A small image VAE, trained from scratch.
Model: 48-pixel images, encoder arch res2net, encoder norm batchnorm, encoder activation gelu, encoder depths [2, 4, 2], decoder norm batchnorm, decoder activation leaky_relu, decoder widths [64, 128, 192, 256].
Training: adam_atan2 at rate 0.0025, 2600 steps.
Data: trained on regions of photos with short descriptions (Visual Genome), 101725 training examples.
Rows from block 2 of the encoder, named by matrix and row number. Each number is 500 + 25 x the weight over its row's rms, rounded and kept within 0 to 999. All counts start at 0. Numbers have three digits each. After the name is the row's rms in percent of the matrix's.
# c30: last pointwise conv (encoder.blocks.2.c3.0.weight, 160x160x1x1), inputs 80-119
c30.30 099:481499547574495591538502518479509488468537467525480481503490516551490499529508467534495479483482527469505458523523485498
c30.31 103:530522477478483482448476434498544499516494482487508539523546521500493557489510515487494520561538472495474509511505472459
c30.32 103:458514516505512499513457504494492496516459455494496520478450515484484505511490510494471514480480517490484472490504435503
c30.33 097:485475508495502480514521491498477499467511483498496459484489475478478485471500479510492510492543469448470494455490558501
c30.34 096:437453486449504488470514473460529488506489528470508492464446492508494507492490471511537463484506493519459508518480531505
c30.35 108:478434507491517492495557480480516531473512490479540481484501454528474497445497477504517445516535464472460494511448517493
c30.36 102:451485445484571479480467500462459467490539559499538484481483500512528477458458462517534464495480480479526476489495500493
c30.37 110:504452525501512465478472459559527495497480468469519519455509503508500482526499494533459512509541446511454482500501512468
c30.38 098:503514528494534487513489494501506520506518519495521516488514505510495497491472488541513499512494495498483533488514531515
c30.39 094:492510513465522468491490484498513543506528519485515481493517500489493503462488507557510499507518512492441525519489544505
c30.40 103:560504493527478534533520484545527520494513495486543531526527491517514493471484517485496482532541464505501466495482497473
c30.41 105:499479488491519487509483533488460456488488452512497504527469499471492487462481479510478507477464498444523486439535481502
c30.42 086:566561584521518521533513487474482489509529463506480522503510544523493454553501525535483522487464508503515505522508484511
c30.43 101:487475494460462474479540521527522514516491531513506492538481472466457489473496514511542471515509473505489510469528504475
c30.44 106:542501487489479476495478527543505473527464477499498552471468550449451525518484492520460516512471526473529522440518510493
c30.45 112:480491491493515519474463497499518494507505499515520532522467505506510510482484486514495493522517512504523503512490466499
c30.46 088:533514542498489488512518491492500548513529522472497494494540468489497478499497510550515522478488520495486569486499551502
c30.47 103:507449539491550487519449518536508537484497516500521484508507511509492512429461444532498531520512482495490503458536535528
c30.48 108:494488491496495518458467437513526471506498500513516486481509519508501499518512508458495513536537440524489457496504482461
c30.49 098:504488486499531523467440478487548528491517501508542532552513491504495515475513514491518452533517501467484489532458489487
c30.50 100:471494463479475482507545496496484515518522530471491473540536491526466463438501451489534470522463490502482498481467520455
c30.51 105:514497492541454495530468483559517457516465483507511505500526507478510460485481518449491518517515454521507490461528481495
c30.52 081:485497492535484549489504528524513477502505511549504476475472510524530480519506505470525471508501482513520452492537488496
c30.53 091:469465450489498514464489521480515486505520561488519511525485520503499493476528489499567441522510505526490488477532475455
c30.54 101:545490483462497485475515449478509472529512474473500517518529531514525500502504500498486493532486444528497517480497485462
c30.55 087:529486544493489484528508500501510557514479486475482502473526492493476495515487505541510535486509501478482581454512550509
c30.56 110:526510489494532500523512494462536524497511468469564526512510489517486511452491519517478469554537452458516487477476469508
c30.57 103:519484545468458472532556520485497528479521554503471534515485462453494505464492520531522518472479512488521574478527543501
c30.58 114:477518507512526513509477504474470468500508453519509502541430532468480492491500505515482473516505484440541463463514462492
c30.59 107:513508493490479520488500441539512459511492499515503494463525530510468521521512507468462492519492476510478507472509514465
c30.60 100:533516530534529524523428473517524489528491528526496533482516529534501526533502498513482484499477498508522508521473478544
c30.61 097:547507543540490506560509555540500483508485449511494534470514526534515535529509511525467535470463519496492562478540499504
c30.62 109:514517538528499544554454494501495494458442450506519492485526535497474501506510487503448451503477475451526458463481484514
c30.63 085:481498460525486568482498527531518488495508506549513460482504493526527473501521507485532467506505472494509469507546487493
c30.64 106:525522542492469485487507418538537479496494470465521515473551499521492517532512519463483500534523461483487528493498495447
c30.65 097:504492520450509430500504501498501522502505508454495501494524495499472503482502499543497491507525499484482535514483528517
c30.66 087:528507474501447499475477539561520495530484462486488525539514487462495491474508532477537524487525487508492530515519512464
c30.67 111:489516494487528513508544512502518503482568543527533484559502499519469495432513471544541471535490505499512490482510480497
c30.68 109:508507498470487459486496434488514498513491468468520545501496535477468515508475518487484470542542449496506500471508483454
c30.69 083:490486482504517514480530537527520488502502534518525517524478499506522497499500519500549475543510494526504507494526473493
c30.70 102:547525516524472501492470537544535488528486505527471553490480530498496534543491510561497510507475508549496530492502518499
c30.71 112:501472506478524478497500506480468495479526546503501552490456491486487544487512498511522479451463530456492520504488510527
c30.72 099:512483459486432497467539539525489509491514550500494455569525483464496480452501502478537502524470491504509507468524500480
c30.73 100:534516516508504523521508483464529520469559480492531478530556519540483486501504500504499490549506481453504467494488471509
c30.74 094:469524521513493551482470494466501502513512525524512496535482547542477470488506467511517437503493512468490453508456447481
c30.75 093:478519509467532463455456521507505510505505488454500460517529508514492467472500521485490500497483477513463459510485469511
c30.76 084:575563585487519485528541506464503514500495496491484550521503512502487484523495548552472549500490504497535508521507489534
c30.77 113:511527522495521551515502507482491507511513492514520489531489514497493477456506499532537474503512481469525460460499474494
c30.78 101:455480503485511495500452500489504463520448465485489511498447516481478492495490487478465504493492497476496466459504452505
c30.79 094:510517546470483469521516481484511506528466456434459538494504510483453518512491504520476497500470495487486510483468497498
c30.80 080:472469447481481496472509543513504461507494569525509489488467485491536483449491480449554517503510513549465471511521524503
c30.81 115:530516515495428501489507452538493499521495493454486500489522531517495444520480506457489485491496447542483490490482479450
c30.82 101:507515530510485488545536528541491511491447491508503485530514485498535493460547529502518537493523498485495515470541491493
c30.83 111:504507506523529515506438503466454466514512483515497467513483535515512466520503500471464487496465503514509450502494443512
c30.84 110:503502488494471508483485414497499479504498480497498518489495544486476516512481500487480487518490473520508497464503507469
c30.85 108:554506531519467498525500478564530498540478485473531517509579514523499501498502524449489497528544456522462509489495504468
c30.86 115:520524487512479508510481525540471478509479577503492514458506513491533488518520459493534485447438560529433521516502530472
c30.87 085:560541562500525514566550490500501492456481467511471539503507500504480486496480530533472534484514484448529513513512457502
c30.88 115:475519516526493511492462494509478457507470500506475486504456515494522492533499510480490513488491502472502485490505456495
c30.89 104:482465541578509509548465497511526527459476464527498473509490521500499494521489446499481531485508520501493511496509510533