config = dict(
    translate=0.12,
    encoder_kernel_size=3,
    encoder_stem='deep',
    steps=2600,
)
Rows from block 5 of the encoder, named by matrix and row number. Each number is 128 + 32 x the weight over its row's rms, rounded and kept within 0 to 255. All counts start at 0. Numbers have three digits each. After the name is the row's rms in percent of the matrix's.
# mid20: scale 3 3x3 conv (encoder.blocks.5.mid.2.0.weight, 40x40x3x3), inputs 28-39, a 3x3 kernel for each
mid20.0 095:156148140112110111180177197090154106094116143145069026117132121129152110102064059107109125134129134110040130094135117145153091140110018142138127167175121157119009114147129162156129147084097142148134161146115154149068137169141163144104168154117124130116153152069102099076103101111127104151119000075094164135135170123175135076
mid20.1 099:091082099129158151123083113136127151145192095128109147109125131102126121137146205078084098098124133143215188113123115118130090138104221157135097132113049117103160119119127108124127125153222119143140110121134132149226135148112173162191148092168120119100142102174118036124094135128105145097128138123148134146166157113130044166
mid20.2 091:110141139132155120091061068103094064114098085077180153148155139119117131122198154161144121158097143157192160130124128072111127055155154135155147088122151084168183111105120132133147138172196100099118098113139090117149105147111102151131092139138109125122056125149110149143116083074091085086119194155121140131126128155106148166
mid20.3 102:136123080126136090136145111111136112147164144136057153127134137142124165136095149112089126077135115119088123114147125148143145146065162128142116136089138106081177123121167132125168122109185136152141134136189111103182197134131177133203178070159122130104165143157155033147127164110120137095110090134142167166163149135113026150
mid20.4 115:152128101136143096135184158140189070115107134144154135135103125125140177122100129096104124112142138076050128144143106140150178129135090117128124137094133163145151089127119134126172122114142105095154123122184122136128146168155149167122141181119134169140125069113133140152132169116112110130131127150132186091152109142143178099
mid20.5 085:101120090113136104096067067118086093140130113111189192138121106143146165121175195132122129141115177147219178136116112094129169078142187118118133105124163094146207144114126133121158146165198138144139098112169112152185107123122082114138091110127093105125085135167081126126113067096134148140134227174116129126112106136117149158
mid20.6 099:091123075089123057112135107104046034094087158128185162113110116123150196132135152117093142122131193125157123127122098085144200128126150121103122125093170116135154140132155150121215153124174127137159120133215131143136131135150083139135114121103102139142092149107091137133092000065118103169148164163136118135103121132132150140
mid20.7 097:124121145128120151158193184141153151128121138133042052118115114119115078101057059098119131120126111124062121127132120155102043145072026159155134169141053158100056145151154158111124147094095145153113165122069159136084137118132157131134154132123148119103164132105102090104129152160139111105143000078131151154142120084150111103
mid20.8 105:109127088156129107134142100133132124116140170062000069139098119150143160153160135111157117092140099178150050150125146132125167140066134143133125162108172154124179131120130149126166164138176156126105210189188214185182163124161091086137091033107154088115104105082084091101164137121153118165098067077117168166067088139049065119
mid20.9 108:125124128106140187120078099166124172163188111106098131115102115137149109133172161112100124139163152133217145097098118148134096115148187146114115108107078152144143143141151132131103159190178118109117094131020139151142141117146134145198128103140134125115124086200089090105114143166153164151109156122128088119157135147154082166
mid20.10 106:114132120122118071154211197120127082085070182111057043128097117107134155119100139134102137115127127139097139145164139105134164133138095142146131131112156144122067150125135153127193163105149163151130141134175144171072130128144118146127147125116128115136115151062092094126132095088102071180108000057124182137117138144135133098
mid20.11 105:097128134133124128100106136098090093124080156107190128138104108149124149127194150153106088152143182141124193119114136124106139093237129097104126089079129130158076135128130148110147151165109117125121116103108114190020138116115087138154124149177104115108094148129064146163097080079129115171139189167095118116145090138138252146
mid20.12 100:079097082138112086135110090085065126114191156133078145131135126133149152156141144104087130086131122140148122125135133106156138166114172160144125120131127111110152149111148135130156128118156140132133123133158106116196127144097131196160167110147070106099135153168124051119092036112112127126148140126134112156157181122136047160
mid20.13 105:073099086126144072103147131117146098142085171160213141135125125128133185133121124128104136119134193103116127146135118125119173131167112129113109104060114127140093120131148129098183102121109121119131106097149085130029140141147117172160136171160134151151096107106115155176127113104099077178169195174105139097147095113148255144
mid20.14 096:116111092109148100121112086138138127127135115130117187133112124131118165146118194102130140110135146107169164131102118134126172136088213119110123121101135113119231115126139117117152108130198143137172143135223146143239170128148156084167145070145131139144161130170151073134131166118133136122130160149150149139131113135096088160
mid20.15 100:078108129142153131136147156093044123135133198110119140177112174106124184150156170175134150100139163148163167145100155111104159136171152123089128072087115101142070135112122128128154111144092115146128107129124100161044121087148136180243156160192113136113123133157155154182090036110099120198152181170124123123130105113149162142
mid20.16 097:120123108106147100089088076137137103130129114113174195121106118125126122130156199109118134140122168131218182130107096126116138111129201127103130114109124103152216114106136115116166140166226129129160116120190137169224131125130115109134103108140110137133110131168106117148119136112135139117135189165153148134124117137102132173
mid20.17 096:141112166101119154161165199132140152126129144129099103113109122115141086109082063123126133124121145129105164114125132122131036145121026150120113155136029172119003157145126151125104150085065148146103157127038154146036128119108136121122137148134124119085157131110101120105125137150134123109164069133126107126121140084163144128
mid20.18 095:131118156123105156146148173138149156160133105119078075115123127130136071122050062110152142136142133142096126121134115139138020157089060171139098176139032173105060163148132158145084161106082158156090160128035156123078143125131168141147143140120145125057160124136104102113132169183160134093164057110132131136128130090153137144
mid20.19 102:081108110103105103131143142069018019120095155134173133124128116130121172120162155148100155156134186159144135105141108072128176095160126112115120104093175104135118163126153141108203146143176121156130101128184115140122102126113050134112112124099078113111072144092077141121074000071131096159133154145107119121110122149105147129
mid20.20 104:137118179142134179128095150159139151123146141108191146129135129125131096125185109175148155150126185133114163115145129117121070093229099094125086076125053125149037139129118118128081114150064110146102075124022103160028137113107087123156121146153132139084110165144104182150130126158113157122105187168140114115126122106130192145
mid20.21 087:103121123124134109100065083123087081124136126105187193125121133116111139120190168131103140152117146150223188128119124087124150071153199120116152091095158094142200150121136130108167129186204125140154080116169115163175112130116078124122084100123100104125078140160082135117116055094137135131136227166137115117100120143106139164
mid20.22 105:113123075131134061133164147127109066108081172155170139134111130141125213127103123122098161111154150085072111144138119128143230125137099126098126129068155138125129116144137141116189133106141116136157120130202112121089147141155136166123148172094132151155111101087145151138124104113112086166148153161136160114149102136146184101
mid20.23 096:122107094102150120122095101130160149148142091129100157112117118119135137139152210100116110097124140122189163121109116142122129122084230121130110123112127120117250110119150125125148134160238137152155150152187145157255151120135155106167121085153138130129140113166128060135133187139111140106115149128142141153126102114096048158
mid20.24 095:127133078116137071132135095108099083122120142144102188138104125134131212136129159099077142099122142128122129135118090146139216149074184120121130130099169111102219127107142117126184119126195132140163134148245133147224159126143152091154164083153130152144160140155148076138112087093124126123122141152152158145141124133112072138
mid20.25 100:072075132111113145125087114082086136137150119115078083122125148157153139129134103130133147128121165175187126102120154093126114128097128117134141064155125090150122164118155132140109114134139108128127067115108064079124107145117132174117101091118092109107154071106096033080058057128141108148135116111121118143134122100152077138
mid20.26 096:139121167122104166147132181101127164140145127123130115115119123109149072116113077129144156143136153145107170109135127126131032132156035124131095142151023165149004132133113150132094136106039140149102143123025141164020110112104131141116145160129119126081130162126111143105128133161132149129149115134130080120129148098156177142
mid20.27 101:137109157126135184113103157127135142124128115128188144104148109111133063134138058146136152144109155112094124108142091133122019119178037111145090142128011150156034128132121134126094150153059130126102125135001136144032121102101116113115136154136139153090125145120128163126143140166111130081136160133135089121128122112135173137
mid20.28 094:136128141120115138169174195140175137128126133116046029119136117123142068093053072111135110138144109099006110106147125140136062114089018156179142172165074150130075129165138141144128147108104140147133156137106154163087146144133163121140138153120154159120151139106108125106136160140147131122069000061130185167126142112142104098
mid20.29 097:096134086121122048116134098064024038101091152145137161139126109151137207151116148128106161119110169118137098144122090114143212143093141136106118152102212109097174147127143146127207141123175158158149137138219132127158135124121114121133147133131098123124129159105137129123077000053115089157155131133126091125105120148103108123
mid20.30 108:132116125114143156080060082143141148107072021097149124098142128125134090132157157144132145152130129116180133122116117130113077090145162135180122141116088141157192144139159140126131177193206125125139127130067141131194133123134134097115100126130144151109097101147148151129133182147096051083117159118125130134130094111118120162
mid20.31 097:150109136123111177133110156135144181133117081102166151114135123133139090124147125156149181118139139106113145120117117146125054113186130119138095134119037157155080149155146153136086164164101124126115119123016147175068136095135124112159144160172137137095132150184134183161144172183125113094104171165117097125133107104136154157
mid20.32 101:092110089105141101102167118112104083130112141177136177123129111137144182150120148105099159092171164135142159127112090155147153150097145122129083119118128088131190116114143130126196119127177124140146138165220114140189181148129179126159173135150127143116146156159151101134112107109127100088173168182178126143157147139144120143
mid20.33 110:077091146118112149136107139089066119103190178118085146140102124134148134125138130152107120095133138179191167121120142119125103147155167145140152094129118111147107191144149129127146138146151145134098108123078120150085110100123118179159119098133122097091128103132078058057051027109105114149143139175131140140111171141167083163
mid20.34 106:137114111118136115126177144127161088130081115180116146120099138156109185137084135107092149111152143111074123140124101171127166147096105114121110116111165127133196117107143152115152137098142129117167155148199138123156181161164211112139198162152134144119185116134180145127124173109116091098157110162154168106203115107168135121
mid20.35 093:154140148139128157164176212130148149121104157150119097116114133103115088100090086110110142100122131081070160131128156131112075133143035119148123151126049163132002120132137145121114159096085142139142146126057165161046136108141144118131168182149132117124157133106115129125130132151111108140117051108114111121140119110160165114
mid20.36 101:125143139119113099174205201085103093078091172107007047124097137134152136092071108115086124122125136142051132116145141112136142132098082148139152136154187113109066164134148161145174140091139171160123170145166164162087133132146117141110151122118108103131134156076085088105105068077139083169101000066092166126110159131140104081
mid20.37 103:117109161126108148137112172113092121108115148137138091105125144105129123090142106183175175170118213154137176085157152027140117080177081088095109037139096092140069169136137123127120090103105122162138029111080068129044089133118101124120149126159108142119115146092102135127099110137101122150133121126127129127102114102157174152
mid20.38 106:138143137118130136111050066143150138139172117099111109125141134092106076125157162107130130132121109131209160128127126129130091108123164146133104114103098116109183094125125132144127143172225131121134136118125126147199133143123154140135084110121140172132084111133115126111118166140136161133094126111141158133139118127076066122
mid20.39 094:097121096108139095086082082116073084140129133130181198126117112121118159134167197113090122131115159139205165126118117112139154107135190133115140111111137107152176123120134123119182133155200131146146122125192138154207120132126086135141117113135105142140102148166105115147113056088144134130147195179138123157108121137114130168