python train.py --encoder_arch="res2net" --model="image VAE" --dataset="regions of photos with short descriptions (Visual Genome)" --train_examples=101725 --image_size=48 --crop_scale_min=1 --horizontal_flip=true --translate=0.12 --color_jitter=0.1 --bottleneck="kl" --downsampling_factor=8 --encoder_norm="batchnorm" --encoder_activation="gelu" --encoder_depths=[2, 4, 2] --encoder_kernel_size=3 --encoder_stem="deep" --encoder_widths=[96, 160, 288] --loss="l1" --latent_channels=32 --decoder_norm="batchnorm" --decoder_activation="leaky_relu" --decoder_widths=[64, 128, 192, 256] --decoder_blocks_per_level=3 --decoder_block="plain" --decoder_attention=false --decoder_upsampling="transposed_conv" --kl_weight=0.1 --init="lecun_normal" --optimizer="adam_atan2" --lr=0.0025 --beta1=0.9 --beta2=0.99 --grad_clip=1.0 --steps=2600 --batch_size=64 --epochs=1.6 --lr_schedule="wsd_sqrt" --decay_fraction=0.4 --final_lr_fraction=0.01 --warmup_steps=50 --weight_decay=0.4
Rows from block 3 of the decoder of a small image VAE, named by matrix and row number. Each number is 500 + 25 x the weight over its row's rms, rounded and kept within 0 to 999. All counts start at 0. Numbers have three digits each. After the name is the row's rms in percent of the matrix's.
After each channel's rows are labels from the 100 images, of 14976, where the channel reaches its highest value: "top examples" is what is common among them; "patch colour" is the nearest of a few named colours to the mean colour under the peak. Only what is clearly more common there than usual is listed. The data: regions of photos with short descriptions (Visual Genome). In brackets: how many of the 100.
# conv: 3x3 conv (decoder.decb.0.1.conv.weight, 192x192x3x3, each kernel summed), inputs 0-191

conv.138 058:510463512491497501495490459479484510482483477505504505435505492478498521507498507486511471497494508508492489511518479508535493503510492521510489435434504464494503509515502501502509501591442476497539472476496493491491437489462524478491545508505508522479516529484439504494489496494488498524606502500412502459505498491502468523507490492509511514500477537500509528465497496498508498497480501490495500503485490503441497472514509477513448515467502477492494465478492500478524506502499486578497448469507511505480489477525457508507528529505494467500460510495484509491462487472474477503
top examples: text has "red" (28)
patch colour: red (85)

conv.175 107:436496493495487499480499484486493423502498497469419452509511508491482493506504500504499475474507507480488501488513501501510506486481498500502509508470495502472506481497495504498424511487518505479509507498485519504502490495487479501487510497483499490491513487482497472514487481489499480502492482482489506515430462492477497489443502499423471427509491505469426497492456502490422479485502497494480487479515493492492489501423428514488501428499426494489499488521487494501501495438487487511482506488433489509494477498488489438472487508495487500496489486489475480489497494510502489495
top examples: text has "white" (30)
patch colour: white (100)

conv.108 067:524486464474513536498504483496505507496460493513508504482452505499504577521496503479441521520501482461498467470484501542475474496520500502514498534491437515511494502529490480498507501466521493495525521502523487497506467484436437507463512502494500513466496438504489476495525476490474437535487499519495528568514502474538466485507505504508537515502488498485511458473507508513514494485489488505456476482517479460492497471507501506496473513482511490522499510518491461498540506507491524439495524502505429490506502475483474515485436511482495488472544436491506522502477449548482502505
top examples: text has "red" (28)
patch colour: red (78)

conv.29 060:516511518550538524512507488546490502499497489543496495496531504495515542538543496477538467507501513514495516506572499534547512500490501497493496512449506487510527478492518505506499500551538495484557518500485509508508540473505508499534574518499500479502530555480495510499514518517522527561558511502498525526505502500517463525499540499496498496509536546520504552490498575514503496514534519499518523508551534455505515501502508520498494505501504524480487492513498518505528507496455514575510490482494542506534503502515501506525561535479504464476492501499499531546476477530511495479
top examples: text has "red" (26)
patch colour: red (74)

conv.167 076:508510515467510473507499466451461504494483489491495504494442498483501490514500445440518478510495513507496469526503483545523446493491496446499496478431461493506466460515503506495495503565497485462522503489493507496496456467443525511493483484466510478452504502472498508501509517515518490504536493500498481507508494482509505519511485493499494500497472489526498501463500524492497502512458482496518501487499482440515503439498504541534509496436498487479478506494499522543495497502446493508493515427498461499431519475464524517523506522480520502463476501496465488523517433521450495489
top examples: text has "black" (25)
patch colour: white (44); pink (28)

conv.44 079:505394504480505503508499491480482506489491481477502503505508499481512495514516491505515482485499504505500474501513502597506523489519497490524492519485528477485542472489506500496503491557552486486543478514476498490496496471511521570555537517501503528464528517489523507495500503515515503525581520504385478545505479480499460491498503504506509508495509525501508505491491509513501496498531482496524508508536514503494500509509506497481496505490505504479505393529498498540528502507501475529505468487511448494496508502492486502509534517528520498520474519504477498498524508560497519516
top examples: text has "red" (29)
patch colour: red (85)

conv.111 087:494501525537508526504501470481510488490487490482484487459489499485513528490513496445472502507498512490507500513547493485555480503478506496485501467400465455510495497483510514509488508537465486503568463481487506495499444511441485451460562497472513476501528500479463486504507507510476469531556499500466515519488496505514478496490520491485498489505489533520486506464496519502488487521458505499480504482498440452449512451489490504501464488478489495471490479497500523478519511486469513561502457457478500503462480500492452493517504512474467463470460480501505482508475455511505480486
top examples: text has "red" (29)
patch colour: red (80)

conv.7 108:519487523558545547510509511497533513508506503495506507541521513501510540508531491499529506518513517508514536526532508528525520503482511462510512498497513467507524459490515515509511516545540508487554483522497517511508528528514518528495568533493510481496551535495513503513534517546516483558551507493453520516510510523520488520501549509510517510513558556513515540494506555506510504519498537504504517492532565493506521496512508526515512521560510543490504462523507520530535510509496510562514471481505504514498510536490508512515540530500513513516484519510514493546496507521569520517
top examples: text has "red" (26)
patch colour: red (61)

conv.121 076:512438495406515494493495462462456503460462462518507506475476498472504524532464477480486452476493495477496447502441486576440480478539490494527486495469475504470504493523491497507500493516515468480508504486496492466506455442445485522495505516507509542461525484487498496490484481477493471515532505509446470490507469455504458490505495495506510507482478501491504488482489478511503495497492473482494485497508490474474490479505508489507484504448507465491490475469474485517528500496488476497488506461512442481457493456464488507489479501499520494473505478468461516478511471529452494503
top examples: text has "red" (27)
patch colour: red (82)

conv.61 109:500456494509506528500491502484516493480467481506487493457486491481505531500478515495442491489489490484495504502451504445431493485507491498496490441498499452501490503504499495501493490459426485511455462504496497483491459499508479435458455469526499525494425456493454501490508494492468481493459503511426496423496500489518438462490494495489514496486491457493496473488499482504490503496474478483501500496457471506475498495490489495491480503539492510494501481447484494475478489492510509445488450500493486484506481533488471483498498448507465474496476518485507499486484497456530522494
top examples: text has "red" (30)
patch colour: red (86)

conv.170 071:501431500419522484506502476504490501488468485484498511508487499490510527513456439515490465489489502505482461492448502575490481503532489484499482513466482530471486494505500496500498499540510486491548508512513498490505505449457473547485565529522493518471517490495480482495508493497479469518541495511450433534499475462491472497496483500499508499496545526502499510485475531513493489501547492493496499494536527473494502484498493493468475500455503481500482478502500499533498508494495481496491503441507440496538481459429487506508504498488508520473545477493473444490523470539469494492
top examples: text has "red" (27)
patch colour: red (79)

conv.3 063:516418495426497510495496469470489514481468480500508512500497493487498537552463473482480475494492496503490433481455496587458501487534489499542490509469507497488525483532495493494509502546522480478536481486503493484491468460470524575525519516514510546453518481499507498494496488486505467530567511511420490528507480452515468502499491493515507516494496518485510512475486485508508501485514484500514496505529507523489488512507508479492481512471509469498504450503488478515533498500527480475479480482524417487504495464470477516493495521509515503498543494491487507476497502523478487516
top examples: text has "red" (32)
patch colour: red (84)

conv.183 062:498487498472470451505499481495476500500482491472494479437428509483517451474497487427477481532503502481477484485488474545491465487498501491478501451444491482520478463501511503516498506547490491466515484488482505503514477474476520514532475488473504461425510531468487495494495505505475481502549525503483505482500488456484507497509474499497494497505501486486498522460498509521491481493484467496534516477476489484467485442492501489490463486430504489499490498483480491543479511504475511555478478420491427498489536476479483507478519504493488499488490517482461461503497489480450478512
top examples: text has "red" (29)
patch colour: red (68)